config = dict(
    arch='vit',
    model='sound classifier',
    dataset='synthesized solo parts of chorales (CocoChorales)',
    train_examples=39062,
    time_shift_ms=100,
    n_mels=64,
    hop_length=320,
    input='log_mel',
    spec_augment=False,
    win_length=400,
    targets=['instrument'],
    num_classes=13,
    norm='layernorm',
    norm_position='pre',
    activation='swiglu',
    mlp_ratio=2.67,
    head_dim=48,
    fused_qkv=False,
    bias='none',
    qk_norm=False,
    parallel_block=False,
    dropout=0.1,
    inner_norm=False,
    patch_size=[16, 4],
    layers=10,
    width=256,
    positions='sincos',
    pooling='mean',
    mixing='cutmix',
    loss='cross_entropy',
    init='xavier_uniform',
    residual_init='scaled_by_depth',
    optimizer='muon',
    muon_scale='match_rms_adamw',
    lr=0.0033,
    momentum=0.9,
    nesterov=True,
    orthogonalizer='polar_express',
    adamw_lr_other_params=0.00077,
    gradient_noise=0.3,
    steps=22800,
    batch_size=256,
    epochs=149.4,
    lr_schedule='cosine',
    final_lr_fraction=0,
    warmup_steps=1140,
    weight_decay=0.06,
    adamw_weight_decay_other_params=0,
)
Rows from block 2, named by matrix and row number. Rows with one number belong to one attention dimension. Each number is 128 + 32 x the weight over its row's rms, rounded and kept within 0 to 255. All counts start at 0. After the name is the row's rms in percent of the matrix's.
# q: attention query (model.blocks.2.attn.q.weight, 240x256), inputs 0-63
# k: attention key (model.blocks.2.attn.k.weight, 240x256), inputs 0-63
q.108 096 [ 94 146 102 118  70 112  96 172  63  84 121  89 115 119 125 140 141 129 140 110 125 136 131 156 143 185 153 103 126 105 110 120 165 195 107 175 141 119 135 122 101  57 119  95 171  64  49 124 140 120 113 184 114 176  85 163  80 135 106 130 133  85 117 159]
q.109 100 [115 123 161 106 150 163 102 109 137  88  97 115 122 154 130 123  83  94 114 141 159 139 129  80 124 142 120 134 116 129 125  89 126 132 150  63 147 115  79  87 129 113 151  69 101  68 199 124 102  91 109  75 123  87  73 168 131 100 142  95 152 104 129 137]
q.110 101 [177  89 157 123 111  83 142  85 105 143 111 122 148 126 169 145 128 180 112 146 151 108 151 133 102 162 139 167  88 125 130 142 100 111 112 112 133 150  63  60 110 124  86 175 115 187  90 130 121 202 159  95 133 104 123  94 129 118 115 120 112 116 135 104]
q.111 104 [124  69 139 121 151 119 125 100 126 138 113  90 158  90 119 110 116 149 166 144 122 166 116  98 138  73 172  82  82  93 188 145 152 167 139 171 117 128  78 129 133 124 143 142 130 120 138  91 135 138  79  94 123 131 177 162 171  99 139 106 197 134 189 112]
q.112 109 [168  86  74  91 180  71 110  84 153 131 137 105 139  85  70  65  80 113 141 149 193 159 111 115 141  86 121 130 173 143 111 153 149  93 130 129 120 131 138 149 114 103 136 193  91 163 146  55 147 121 122 140 139 222 131 136 139 146  98 119 152 169  75 179]
q.113 098 [113 110 107 162  85  96 109 100 168 149 109 178 102  49 145 127 131 159 165 178 100 113 135 123 104 157 158 129 143 144  96 135 130 112 153 103 104 140 143  93 174 170 138 151 184 108 124 104  76 124 162  82  57 165 178 158  97  77 123 129  96 110 114 124]
q.114 095 [178 189 156 116 108 108 153 170 155 144 145  85 136 169 114  97 179 141 104 154 117 136 138 155 175 129  97 123 138 135  95 117  93 118 120 124  83 132  93 181 110 227 104 153  73 155 133  51 133 176 172 125 130 172 141 158 143  68 142 115  95 131 118 139]
q.115 100 [161 169  98 199  78 168 137 187 143 145 145 129 104 112 115 128 151 154 166 106  87  98 119 139 105 123 178 120  88  70 131 119 155 135 147 110 124 119 116  87 149 125  72 137 110  94 139 124 129 137 116 145 121 121 110 123 165 104  50 139 144 112 109 140]
q.116 098 [135  90 103  92 106 101 106 140 164  87 109 109 133 142 187 164 113 189 165 104 114 165 148 121  91 149 106 152 137 126 186 169 171 158 107 153 115 111  80 107 130 103 149 144 171 108 128 150 106 161  91 186 139 146 140 106 108 177 108 137 123 104 142 178]
q.117 096 [116 163 161 112 102 128 179 127 144  99 156 132  73 153 121 131 133  90 130  75 137 125 180 129 144 132  80 148 190 100 137 125 154  78 169 156 130 120 135 116 104  93  92 144 177  68 157  97  62  95 153  93  75  82 132 128  79 158 123 101 133  74  78  76]
q.118 099 [111 173 136 107 105 138 141 110  88 140 134 192 166 125 152 185  89 103 192 145 108  89 127 124  93 129 154 135  97 204 108 161 136 107  88  88 128 171 143 167 160 140 185 136 124  92 134 160 119 128 151 142  65 153 116 145 105 133 118  96 156 108 101 129]
q.119 097 [136 215 141 171 118 111 162 199 155  70 175 150 149 154 159 160 133 122 155  90 204 129 152 100  83 107 172 185 135 118 107 105 176 167  85 187 155  91 158 104 148 101 144 114 178 159 161 157 152 124  86 131  76 125 114 106  81  94 124 119 176 129  60 139]
q.120 097 [203 117 151 121  47 138 186 122 116 185 138 129  91 162 166 108 105 106 134 138 151 107 164  95 125 118  89 122 152  99 194 169 162 176 109 144 174 140 106 199  64  92 113 102 171 157 158 150 167  71 131 146 148 187  91  99  90 117 123 160 105 137  77 150]
q.121 096 [102 104 119 131  93  97 145 145 118 147 163 144 103 100  78 121 116 121 125 135 195 132 106 105 138 193 179  94  89 117  90 179 154 127 143 119 136 144 130 201 131  96 151 221 130 107 128 153 144 138 172 174 166 113 100 185  87 101 129  83  75 120 150 101]
q.122 102 [148 106  81 147 147 110 127 118  81 100 128 133 118 103 131 173 125 180 143 117 158 106  97 150 108 232  75 108 149 101 178  66 137 149  94 115 166  91  66  63 117 106  75 133 130 101 127 156  67 130 112 143 143  95  72 119  86 113 118  58 160 104 129 171]
q.123 090 [ 78 163 134  99 155 126 191 137 139 135 111 132 103 124 103 145 170 102 136 109  72  69 129 139 160 109  67 136 127 153 141 222 143 124 124 160 149 135 136 212 103 176 128 192 129  99  85  77 146 117 140 156 137 144 164 136 128  43 198 147 152 119 121 166]
q.124 104 [199 114 206  86 132  89 108 158 146  91  77 162 114 133 157 132 184 157 147  81 153 109 162 189 120 145 156 138 136 123 126  67 133  86 111 118 125 172 163  96 112  85 137 145 112 167 209 150 127 140 129  90 148 126 173 174 111 240 124 195 121 131 127 120]
q.125 102 [155 132 133  32 107 131 103 124 182  86 112  86 115 141  64 166 116  60 122 123 161 119 148  86  94 143 148 178  78 150 148 160 127 140  90 150 153 146 139 108 108 169 111 181 152  92 108 163 146 134 156 144 120 128  99 113  57  62 111 148 103 131 137 100]
q.126 102 [133  91 112 177 157 143 101 112 144 152  79 219 146 178  91  77 175 160  69 160 166 117 126 154  54 126 161  96 172 123  95 160 161 137 126 142 141 134 132 100 169  80  74 201  97 150 106  99 148  73 141 101 105 119 149  76 118 167 108 113 126 148 104  82]
q.127 095 [103 130 136 106 147 147 149 114 156 119 131 114 110  88 135 158 136 128 145 155  64 174 167 117  88  89  76 147 103 107 149 113 160 164 139 113 105 103 141 122  99 136 133 109 174 154 117 122  92 113 109  52 138 116 125 107 146 130 165 146 128  77 140 109]
q.128 103 [146 142 121 120 106 143 138 131 148 114 125 137 145  90 161 124 135  61 136 139  93 159 132 168 163 188 133 114  98  80  99 128 142 150 158 132 145 167 144 127  91 164 159 148  85 107 102 101 183 139 147 136 101 103  92 114 105 143 115  81 104 127 111 131]
q.129 103 [143  86 178 153  90  98 126 164 108 149 162 112  54 118 122 160 102 104 116 121 128 119 125  78 111 153 150 146 109  90 188 119 117 106 133 128 145 149 159 125 111 129  78 217 142  92 121  73  85  92 102  73 114 128 120 125 109 123 120  92 113 118  74  68]
q.130 101 [154 203  69 102 101 128 103 114 109 130 132 143 157  94 134 152 112 106 112 156 141 157 164 119  83 102 146 103  28 118 199  87 166 105 159 117 142  62  96 107 164 102 211 172  68 129  92 126  97 212 144 108 120  93 170 142  92 187 162 211 179 170  62 114]
q.131 108 [ 90 141 148 168 168 159 135  91 209 108 144 171 189 136 105 158 110  98  99 142 137 149 134 140  87 139 166 156 136 139 105 141  98 170 155  93  98 117 129  68 114 110 149 149 136 161 163 118 132 149 165 141 122 164 150 135 115 125 139 144  99 127 128 170]
q.132 100 [144 108 162 105 111 131 164 116 129  86 121  97 163 126  93 121 153  91  98 198  51 128  98 125 129 161 121 144  84 118 114 101 141 184 136 182 134 124  58 161 155  37 131 183 143 116  86  97 156 126 123 113 155  72 111 135  86 149 108 134  94 160 156  89]
q.133 101 [123 108 102 110 111 128 153 154 145 159 117 111 182 109  87 127 180 123 156 107 172 101 112 150 118  92  92 144 156 127 115 115 106 147 105 113 131 150 158 153  81 212  95 208 117 182  75 160  87 157  61 192 160 179 125 166 115 206 157 122 118  67 105  73]
q.134 101 [160  98 158 164 165 160 187 116 137 130  86 105 132 134  76  78 178  78 171 140 134 113 131 186  94 140 102 155 131 116 118 188 115 154 183 120 139 152 117  75 124  32 148  45 144 120 141 134  85 134 132  95 121 122 167 114 164 176 171 121 160 148  81  98]
q.135 107 [105 151 136 117 154 175 177 141 102 144 122 107 155 129  97 143  98  73 186  98 148 176 148 109 115 125 106 152 168 152 110 139 116  99 112 102  88 113  85  85 115 166 117  75  80 127 142 134 123 115 115 104 104 109 117 108  96 209 156  98  89 158  85  83]
q.136 098 [151 109 102 117  96  99  62  75  87  91 135 147 177 111 123 163 165 196  95 178 105 109 133 122  89 149 108 140 163 164 152 131 154 138 166 139 187 150 124 146 123 126 117 169 126 125 112 134 134 100 146 133 164 113 132 132 124 241  82 158 118 148  99 125]
q.137 098 [122  95 140 105 151  88  87 180 154 120 115 163 123 108 150  96 113 107 156 167 103  68 113 153  92 112 128 119 112 141 154  80 113 128 131 136  84 187  79  85 136 137  74  84 155 116 141  98 102 127 139 159 137 166 148 154  96  65 161 158  93 125 177 146]
q.138 100 [198  60 101 172 155  69 143 179 127 110 143 135 129  78 104 141 166 115  93 152  81  91 140 100  82 155 141 137 107 112 118 136 155  93  83 135 121 141 149 143 137 117 164 140 165 111 230 127  85 102 162 150 154 129  83 124 154 132 115 123  81 179 137 112]
q.139 094 [135 116 150  83 109  93 152 127  80 142 172 164 107 161 144 165 185 139 165 141 137 152 143 114 157 106 147 104  42 172 131 142 155 138 137 128 144 100 111  86 127 111 146  93  92  88 120 143 151  94 115 155 157 176 180 149 158 145  93 169  95 117 107 174]
q.140 089 [ 70 155 143 108 131  79 126  84 123 142 130 129 227 103 146 116 183 147 148 116 140 150  87 137 133 174 121 141 161 128 151 144  57 113 147 155 107 171 215 156 140 134 139 194  90 150 124 120 125  81  96 109  66 101  95 183 209 143 101 141  72 104 158 107]
q.141 094 [ 98 171 125  90 154 154 102  85  74 117 153 108 142 189 117  81 172 142 102 167 158 128 115 189 140 109  81  61 130 174 155 119 139 139 133 150 110 151 136 104 138 121 126 106 138 122 174  88 169 138 195 101 148 111  38 164  83  81  73 102 122  72 123 143]
q.142 102 [163 124 100 100 109 188  94 173 127 109 214 112 128 144 175 116 128 170 140 144 125 191 159 122  96 172  96 165 135 190 101  96 148  98 136 156  61 186 126 134 193 113 165  93 120 114 129 123 144 116 111 154 172 139 127  74 170 143 100 132 114 152 136 145]
q.143 102 [ 89 135 142  92  82  84  84 104 173  89 162 108  74 112 119 151 199 146 143 125 160 134 132 137 104  67 163 169 120 143  90 108 116 153  83 146 160  94 164 117 136 126 114 145 172 187 142 165 116 167 118 147 153 113 155 137 133 127 121 133 115 165 103 110]
q.144 093 [147 178 192 133 150 130 175 150 185 118 179 126  60 117 113 157 119 141 104  84 156 106 106 169 146 110 148  28 174 136 107 103 149 182 146 121 147 105  90 146 132  76  93 132 126 170 111  68 105 140 164 133 144 118 114 119 176 143 120 103 154 133 107 138]
q.145 098 [ 90 115 137 131 202  90 124 129  98 118  46 131 125 152 169 163 125 108 162 126 137 136 110 144 151 136 138 112 123 143 121 113  96 140 171 161 117 132 123 175 161 163 144 176  73  96 135 136  64 167 154 156 119 158 131 128 101 101 100 119  83 109  83 112]
q.146 102 [ 77 111  86  62 122 116 123  83 122 150 112 121 139 138 187 125  90 151 123 114 118 101 108 195 113 118 138 146  85 133 144 111 158 101 116 134  75 143 110 178 149 154 150 133  69  64 130 159  85 137 137 100  97 158 169 120 138  69 119 105 160 128 103 140]
q.147 104 [129 142  71 133 148  97  90  80  57 113 194 105 160 114 143 148 128 122 117 140 154 164 133 110 174 142 119 114 167 132  98 103 156  94 163 151 120 135 116 141 190 111 102 123 119 108 167 159  94 141 108 137 155 120 141 181 102 180 135  78 172  91 165 128]
q.148 101 [118 183 109 112 155 132 135 147 153 193 127 147 113 182 184  77 118 137 145 104 122 161 125  86 180  89 134 126  99 126 111 178 131 203 153 100  92 111 141 135 133 185 134 124 208  39  83 175 163  70 162 124 114 184 194 101 170 106 181 126  88 162  56 132]
q.149 109 [ 72  96 172 167 133 198 151 134 156 112 143 140  86 137 117 126  78 142 142 116 143 158 122 155 116 157 158 139 127 112 145 116 127 129 163 104 161 112 104 140 195 131  78 188 106 102 113 161 120  99 179  96 133 111 100 124 113 128 143 118 127 124 125 131]
q.150 102 [166 128 116 126  68 138 177 155  98  92 161 109 156 129 146 156 125 130  60 100 115  43  90 112 121 166  95 112 133 150  91 141 189 104 161 156 144 175 123 109 127 149 161 143 130 193 133 186 103 101  90 145 121 199  66 123  99 170  92 167  72 151  76 147]
q.151 103 [195 170 159 121 154 127  18 168  89 148 137  82 125 108 129 125 136  84 152 126 122 135 154 107 117  98 137 105 149  98 116 145 142  89 117 100 129  75 177  64 112 111 139 145 112  80 106 201 123 139 141 120 139 135 158 155 147 172  90  96 109 152 188 159]
q.152 101 [ 68 146 100  96 115 129 175 128 151 104 137 132 106 113  85 184 124 122 158 125 119 113  97 102  74  96 126 153 170 144  76 162 103 144 126 113 156 118 164 166 175 119 116 131 153 141 179  95 131 139 104 104 162  65 108  76 113 115  84 210 105  94 101 166]
q.153 099 [142 134 114 136 181 118 104  65 126  88 150 132 205 117  94  55  85 131 121 157  94 134 111 134 142 175  75  82 203 141  95 168 105 198 128 123 113 153  66 189 165  87 126 113 148 141 116 133 109 137 131  68 161 123 171 162 145  91 102 127  86  72 101  75]
q.154 098 [112 141  65 147 110 142 104 132 142 100 100 108 125 120 118 137 141 138 131 126 121 164 158 167 128  36 128 125  71 216  89 123 126 108 168 121 139 110 104 163 162 163 111 133 112  68 151  74  40 143 139 106 112 130 102 130 178 205 135 107 157 167 161 128]
q.155 103 [111  76 131 112  52  79  86 131 119 158 125  63 143 119 162  84 119 143 131 210 147 147  98 116  94 155 137 145  51 133 100 157  94 149 118 173 133 117  99 138  49 101 101 197 120 132 109 134 116 158 145 128 121  53 123 134 114 180  95 107 123 118 129 175]
q.156 106 [ 93 164 103 108 126 129 149 100  86  82 132 156 166 118 149  82 172 136 100 136 133  82 110 145 111  87 123 160  17 103 170  92  97 111 149 149 137  97 146 165 127 158 122 103 148 170 136 101 141 115 124 113 146 163 157  93 142 138 160 144 137  94 168 101]
q.157 102 [133 156  95 144  89 182  87 127 134 167 168 163 143 102 127  99 151 123  93 117 115 153 125 128 120 165  93 115  99  95 134 159  59 116  77 151 122 160 123 121 185 117 133 118 146 145 100  83 143 156  79 194 189 120 138 148 162  87 181 113  88 121 135 161]
q.158 104 [134 124  77 154 149 131 138 147 150 140 161 172 160  93  73 140  96 124 169 141  96 177  97 107 126  98  87 139  83 102 154 173  88 155 117 139 127 133 159 111 164  97 115 138 128 123 132 123 167 160  82 152 212 159 127  73 128 140 108 129 104 123 134 139]
k.108 098 [103 133  98 114 137 141 136 127 134 138 139 125 113 133  72 120 133 129 127 168 153  97 190 112 121 152 150  86  70 180 155 154 123 112 157  44  63 150 124 144 148 151 122 115 151 157 108 133 114  74  66  76 154 142 138 173 161 136 188 129  97 148 119 130]
k.109 108 [125 175 122 151  96 160  89 118 148  90 164 124 120 120  91 140  98  49 110 159  97 136 120  52 110 140 122 130 155  64 110 127 152 109 117 124 117 123 132 132 182  90 128 142  84 124 141 102 147 109  87 127 111 168 131 157 161 128 104 118 153 115 132 169]
k.110 098 [110 116 117 111  64 117 132 123 147 154  81 115 120 124  82 111 221 158  76 148 181  96 103 118 107 127 129 174 112 166 186 113 120 155  96 109 172 143 145  81  98 112 136 168 107 108 159 141 134 137 105 145 147 135  71 102 169 182 121 136 158 131 115 129]
k.111 093 [ 54 130 149 108 110  97 156 142 104 150 151 125 141  91 138 130 216 161 119 152 125  82 148 158 137 143  98 151 149 118 101  86 113 146 164  76 105  88  75 147  94  55 152  94 113 149  56 122 156 102 127 134  91 137 117 127 124 135  62  85 120 114 154 121]
k.112 106 [ 97  75  84  93 151  66  56  95 127 138 119 137 189 135 182 126 105 165 140 135 140 128 141  84  77 146 153  78 163 183 136 154  95 154 142  92 106 100 191 194  69 153 140 106 103 148 106 176 183  84 161 139 113 166 157  89 133 113  84 113 141 148 137 162]
k.113 099 [ 80 104 121 122 139  68 144 126  55 148 165  83 123 103 173  95 170  88 151 174 175 155 101 145 136 136 155 154  67 145 135 128 120 145 145 101 175  79 155 132 103 123 110 163 128 146 127 137 136 124 107 114 144  95 146 170 177 109 128 181 147 158  64 194]
k.114 096 [158  84 146 148  97 123  79  86 132  97  68 152 134 172 178  96 116 167 161 114 133  71 156 198  87 107  48  99 152 121 118 130  83 125 143 121 128 136 126  99  86 113 154 169 103 159  95 170 102 115 230 134  94 112 158 134 149 130 113 128 118 116 120 151]
k.115 096 [101 155 100 173 135 182 158  88 178 138  97 167 120 191  79 106 118 110 180 127  95 116 134 103  90  90 115 130  96  72 141 104 156  92 163 132 168 121 103  52 121 113  86 165 154 143 111  89 113 158 108 145 118 148 114  11 168  93 129 134 153  84 108  73]
k.116 101 [185 145 100 123 158  63 154  83 111 129  84 139 135 110 150 104 168 121  53 112  62 187  67 126  85 132 123  50 157 148 196 142 155 190 147  97 107 111 157 118 148 133 224  84  85 202 119  98 155 130 117 100 123 142  90 117 142 119 106 139 200 116 136 135]
k.117 104 [101  84 147 171 183 159  99 192 120  63  74 151  91 142  67 121 102 108 152 184 120 140  81 186 110 109 164 180 166 124  73 126 136 166 132 121 162 122 156  82 119 121  89 115 110 170 157 119 127 153 130 112 113  85 208  46 133 107  83 126 156  39 132 148]
k.118 100 [197 127 186 148 150  66 167 143 110 120 165 118 153 129 115 141 158 137 163 128  95  93 109 144 117 157 167  62 146 166 190 166 150 194 153 127 149  90 145 143 152  89 113 101 124 140 144  88 114 159 141 133 122 102 128 102 103 165 121 111 108 156 103 121]
k.119 090 [152 138 138 113 153 164 105 170 155 141 149 156  82 124 122  81  52  55 102 123  83  78 129 120 117 177 129 136 128 135 133 153 159 115 159 126 146 149 120  88 102 159  72 121  80 136 150 121  84 139  76  68 142 129 102 132 116 119 179 159 123 140 146  96]
k.120 103 [ 83 124 109 124  92 119 162 113 146 149 112  66 100 151 159 144  85  83  76 122 162  96 137  89 121 170  90 158 173 177  76 173 162 105 112 105 122 113  38 140  85  90 127 141 199 170 143  94  97 161 194 157  85 113 151 141  80 128 101 126 114 108 146 124]
k.121 104 [ 39 155  99 138 124 117 109 157 139 126 110 111 146 198 100  96 113 143 108 110 148 128 106 120 146 115 163 111 163 162 114 147 154 117 145 123 117 147  87 112 123  90 139 141  88 150 140  84 146 219 204  90 137 189 132 117 103 117 101 132 166 109 176 130]
k.122 100 [105  96 181 113 105 154 170 103 179 126 129 171 121  82 176 128 161 150 128 119 164 136 124 182 171 132 144  75 113 148 107 127 137 193  65 110 118 176 154 151 132  94 101 151 157 146 127 136 123 151 132 102 175  88 161 145 163  87 143 101 150 144 118 169]
k.123 100 [ 93  93 141  96 116 162 133 122  75 137 112  90 166 120 154 135 165 140 142  59 122  72 147 157 171 124  95 161 164  79 126  31 134 140 115 131 145 158 117 135 103 116 110 184 136 107 125 125  68  94 116  71 114 139 118 167 101  80  92  80 125  90 109 103]
k.124 100 [128 101 149 124 131 101 134 114  85 158 127 124 157 152 161 142 124  89 140 122 136 149 178 137 160 190 128 156 177 104 152 147 124 126 180  86 153 124 147 155  94  99 134 140 145  90 118  53 104 128 148 123 126 128 165 153  88 124 160 116  85  84 125 146]
k.125 103 [130 110 113  61  85  83 124 115 113 145 147 114 101  88 105 125 115  78 148 164  86 167 100  75  36 119 152  95  48  81 149  94 108 135  99 122 135 138 170  77 151 142 129 141  61 120 138 145 168  97 186 130 120 132 120 136 132  70  98 110 126 127 123  69]
k.126 093 [113 140  75 163 145  90  95 119 123 104 134 124 154 177 133 138 161  95  69  94 161 171 151 146  98 116 150  91 168 111 128 105 155 118 219 181 153 156 217 136 107  98 163 221  90  84 103 100 100 146 123 170  96 173 124 116 174 105 141 146  90 113 113  91]
k.127 105 [118 180 146 171 155 147  69 150  69 191  83 128 161  92 168 199 183 158 127  99 165 150 126  96  68 109  94 162 165 117 172 113 166  98 173 148 176 146 133 152 136 212  68 168 148 169 160 120 163 142 134 118 187 143 116 117 143 107  97 128 131  93  96  75]
k.128 103 [ 99 164 133 197 164 128  45 113 123 157 201 149  85 141  87 161 105 141 104 111  66 164 143 133 115  88 143  87 167 163 128 152 127 121 118 128 129  87  99 160 125  65 141 146 100 212  72 135 122 115 112 100 135 127 162  68 130 165 118 136 119 161 144 126]
k.129 095 [122 108 155 101 153 127 143 110 180 117  93 152 102 143 122 181 108 123 138 144 116  82 122 146  87 175 157 166 125 112 103 165 139 136 183 158  80 111 112  63 101 129 163 144 146 135 112 197 107 175 139 127 142 193 109 109  97 120 207 130 123 128 172 115]
k.130 096 [128  85 158 171 143 118 128 163 142 174 138  99 176 146 133 117 136 104  67 121 138 113  89  99 117 142 125  99 134 176 110 224 162 115 131 142 105  44 147 114 118  96 148 152 159 150  85 125 109 129 220 125 100  86 126 123  80 127 145 122 110 160 172 141]
k.131 095 [120 105 191 195  89 110 170  93 134 103 104 193 192 105 109 116 110 128 166 149 151  51  85 115 134  80 112  65 147 145 149 147 127 154 104 109 119  62 135  81 129 150 117 163 175 153 107 162  42  66 151 106 114 126 127 190 133 125 117  99 157 213 119 131]
k.132 107 [131  90  95 155 172 157 143 143 120 154 116  72 106 146  54 136 160 107 139 113 139 110 100 148 131 167 168 160 153 139 130 229 134 109  90 100 123  88 138 129 107 149 114 201  74 146 103 138  93 129 138  95 119 146 157 129  84 118 105 116 107 151 153 170]
k.133 095 [151 107 161 146 155  65 198 180 164  77 131 204 186 108 151 171 165 124 104 172 166  96  92 118 101 144 148 112 128 161 179 199 136 121 137 128 119 160 112 126 153 128 143 135 151 144  78 183 131 154 151 158 135 122 148 221 105 138 168 160 105 138 130 117]
k.134 098 [136 143 145 132 161 187 144  75 125 117  76 142 116 111 120 137 120 146 110  91 136 109 110 146 102  84 182 150 117 147 139 190 120 116 151 169 120  94 102 111 168  89 133 132 117 143  88 134 146 122 124 109 144  68 114 116 183  97 139 100 178 122 139 141]
k.135 106 [175 115 129 164 140 153 162  98 176 176 113 106 141 150 121 139  78  88  85  57 177 131 186  24 127  80 111 177 105 136 140 171  68 102 111 110 125 129 109 128 135  89 144  49 136 142 146 115 150 153 124  74 124  91 128 124 134 119 111 101  97 126 166 114]
k.136 095 [114  80 116 111 211 128 117  81 140  87  97 129  97 155 104 105 169 169  90 114 185  56 123 186 128 166 149  84 163 178  95 118 160 174 178 134 135  99 159 113 118 142 133  92  98 217 134 114 115 129 177  95 127 157 114 130 189  99 164 143 123 131  95  91]
k.137 104 [128  67 136 101 162 119 182 114 138 148 155  89 142 109 110  83 146 144 167  89 112 150  74 165 157 172 125  91 139 120 101 111  98 108 137  81 151 132 195 102 136 234 155 103 132 172 139 134 147 111 117 153 145 187 100 103 118 106 206  77  79  92 138 113]
k.138 096 [117 114 112 240 148  85 133 139 174 186  98 121 170  92 103 147 140 187  88 195 152  92 123 131 113 105 183 180 106 129 114 135 138 118 139 124 145 138 114 128 113  80  91 126 118 187 145 102 150 183  63  71  75 137 105 130 152 116 121 145 150 130 107  96]
k.139 098 [111 181 203 137 168  85 111 140  52  88 151  66  81 150 154 182 174  96 125 134 134  93 127 152 130 109 131 145  89  96 158 135 161 132 157 131 177 156 178  95 159 162 176  83 105 151 132 151 146 161 136 143 120 168  98 131 127  52 116 106 167 109 171 144]
k.140 096 [120  92  80 102 130 147 146 130  79 145 129 161 157 114 180  61 197 122 128 109  89  94 119 171 134 137 117 137 184  65 192 136 187 129 154 112 141  89 165 138 129 108 106 159 117 174 129 143  43 116  92 123 103 129 162 142 112 156 105 176 123 112 158 139]
k.141 099 [138 165 197  83 146 177 134  95 135 101 175 158 166 114 128 126 116 132 174  93 111  97 156  97  74  91 169 105 206  89  87 158 126 155 134 163 138 149 137 127 118 149 135 124 130  76 114 107 103  84 165  85 164 114 117 133 198 150 100  99 118 134 139 152]
k.142 098 [161 120  94  78 117 100 167 134 151 145 176 131 156 134  91 209 189 211  90 105  84 170 111  93 103 129 120 134 114 185 127  67 126 127 154 118 171 151 137 124  80 127 103  96 103 169 128 107 148 151 160 135  65 183 167  72 124 100 139 103 158 138 105 129]
k.143 102 [128  95  98 141 109 147 163 132 170 132 176  71  86 111 126 146 104 176  74 182 154 145 136  98 118 140 111 136 155 115 128 153 154  82 144 109  97 157 169 129  89 134 123 183 142 161 102 120 176 118 182 145 167  90 115 188  85 132  66 117 117 187 178 118]
k.144 098 [163 157 102 129 121 103 146 102  85  90  70 165  84 164 132 119 132 126  79 146 178  76 100 168 159 181  80 129 109  33 115  84 114 154 164 141 122 153 154 145 120 170  88 145 161 111  91 166 122 131 135 140 181 162 117 152  92 138 108 135 172 134  77  91]
k.145 095 [109 118 170 130 165 216 144 119 119 196 111 155 160  90 148 123 208 106  74 111 137 171 113 188 135 117 144 184 134 125 144  83 181 149 160 109 147 123  89 119 134 111 113 155 155 174  99  99 115 177 160 156 127 165 130 130 137 130 130  89 110 126 142 137]
k.146 103 [ 70 123 125 106 182 149  99  67 132 138 195 206 169 112 124 134 133 160 138 108 178 104 107 167 121  78 130 128 111 145 128  95  95 159 111 185 138 144  72  43 131 143 113 147 110 133 123 161 146 160 143 112 145 157 128 159 178 132 135 142 110 123 159 152]
k.147 105 [143 152 139 163 125 181 167 158 168 105  98 120  91  86 136 118  74 138 101 142 108 141 184 127 155 150  90 123  81 159 123 151 134 146 109 140 100 128  23 141 145 103 190 103 150 159  98 132 148 132 146 151  89 165  91 138 168 161 165 159  83  86 146 133]
k.148 097 [113 134  72 195 168 147 134 139 102 101 176 110 211 131  88 137  94  87 133 161 137 101 158 113  88 148  85 133 109 179 134 117 111 163 159 147 113  76 139 102 127 159  65 110 140 101 145  86 136 138 175 161 121 195 158 108 105 116 106 118 156 145  56  94]
k.149 102 [105 130 142 166 106 134 173 141 182 175 165 164 141 142 132 148 108 111 161 186  92 132 173  86 136 117  67 110 143 150 100 125 133 154 150 158 129 129 116 143 181 140 110 129  47 136 106 139 139  89 136 167 167 113 161 133 140 118  97 140 138 144 191 164]
k.150 101 [194 117 124 117 163 127 163  88  73 106 133 151  98 122 138 114 147 124 150 163  91 135  92 150 152  88 106 189 151 131 117 191 111  94 114 138 182  87 102 170  73 147 117 131 180 152 119 133 145 123 124 154  99 174 165  76 168  95 111 114 155 170 172 109]
k.151 099 [149  99 124 159  76 145  96 122 103 147 180  65  93 174  85 128  97  89 167 137 131 129 114 141  79 140  89 116 135 179 124 140 162 142 133 142 147  90 151 102 140  79 200 125 156  49 127  73 150 119  93 127 118  96 209 104 105 192 123 198 133 141  87 106]
k.152 102 [121 149 134 117 153 167 112 100 144 125 121 141  99 102 196 132 140 147 127 131 131  94 183 147 171 119 119  59 132 162  77  76 112 146 116 124 134 102 165 136  96 151 154  95 100 138 132 156 124 187 117 114  92  99 132 122  93 140 105 131 125 186 194 141]
k.153 097 [171 107  67 129 150 141 133 178  85 103 159  87 100 179 109  99 162 101  88 142  70 132 158 115 110 125 114 134 119  83 129 127  98 136 180 152 116 105  73 115 110 179 133 111 157 131 135 120  65  28 145 133 108  98 155 111  88 179 132 161 174 130  89 105]
k.154 095 [163 135 105 121 121 115 102 125 165 122  56 150 128 114 177 155 115  92 114 146 105 151 111 114 112 174  76 130 116 172 176 133 165 118 150 151 105 123 117 132 181 116 139 141 164 151  93  68 105 127 133 159 157 133 120 135 131  79 203 130 164  95  79 124]
k.155 104 [105 112 137 190 121 100 143 101 122 135 177  98 148 168  97  83 147 151 159 130 172 141 126 150 119  98  99 146 127 141 162 107  95 147 114 145 142 107 138 150  98 152  64 142 120 157 130 149 144  93 111 121 118 109 130 142 193 113 138 140  96  97 172 117]
k.156 104 [118 183 168  99 163  98  59 113 148 130 125  64 138  99  64  87 128 189 179 103 166 133  79 109 125 155 110 105 120  98 117 123 151 158 102 113 166 170 113  95 117 171 170 138 179 137  80 135 120 138 156  99 102 105 152 125 168  86 116  85 134  96 159  97]
k.157 096 [103 162 129 141 160 165 143  65 153  95 107 129 137 149 197 148 125 124 106 118 142 167 152 123 174 107  84 184  48 170  75 183  60 134  86 139 142 113 180  91 115 139 105 175 182 111 120  97 134 103 159 153 101 115 150 100 149 121 162  88 149 152 145 171]
k.158 100 [108  79 136  78 161 144 139 130 105 140 133 132 134 114 138 139  95 139 102 143 140  39 144 121 115 149  85  97 166 162 110 101 136  98 121 177 139 132 218  87 130 164 117  97  74 109 107 149 160 168 130  74 131  91 150 162 122  99 147  88 118 116 158 117]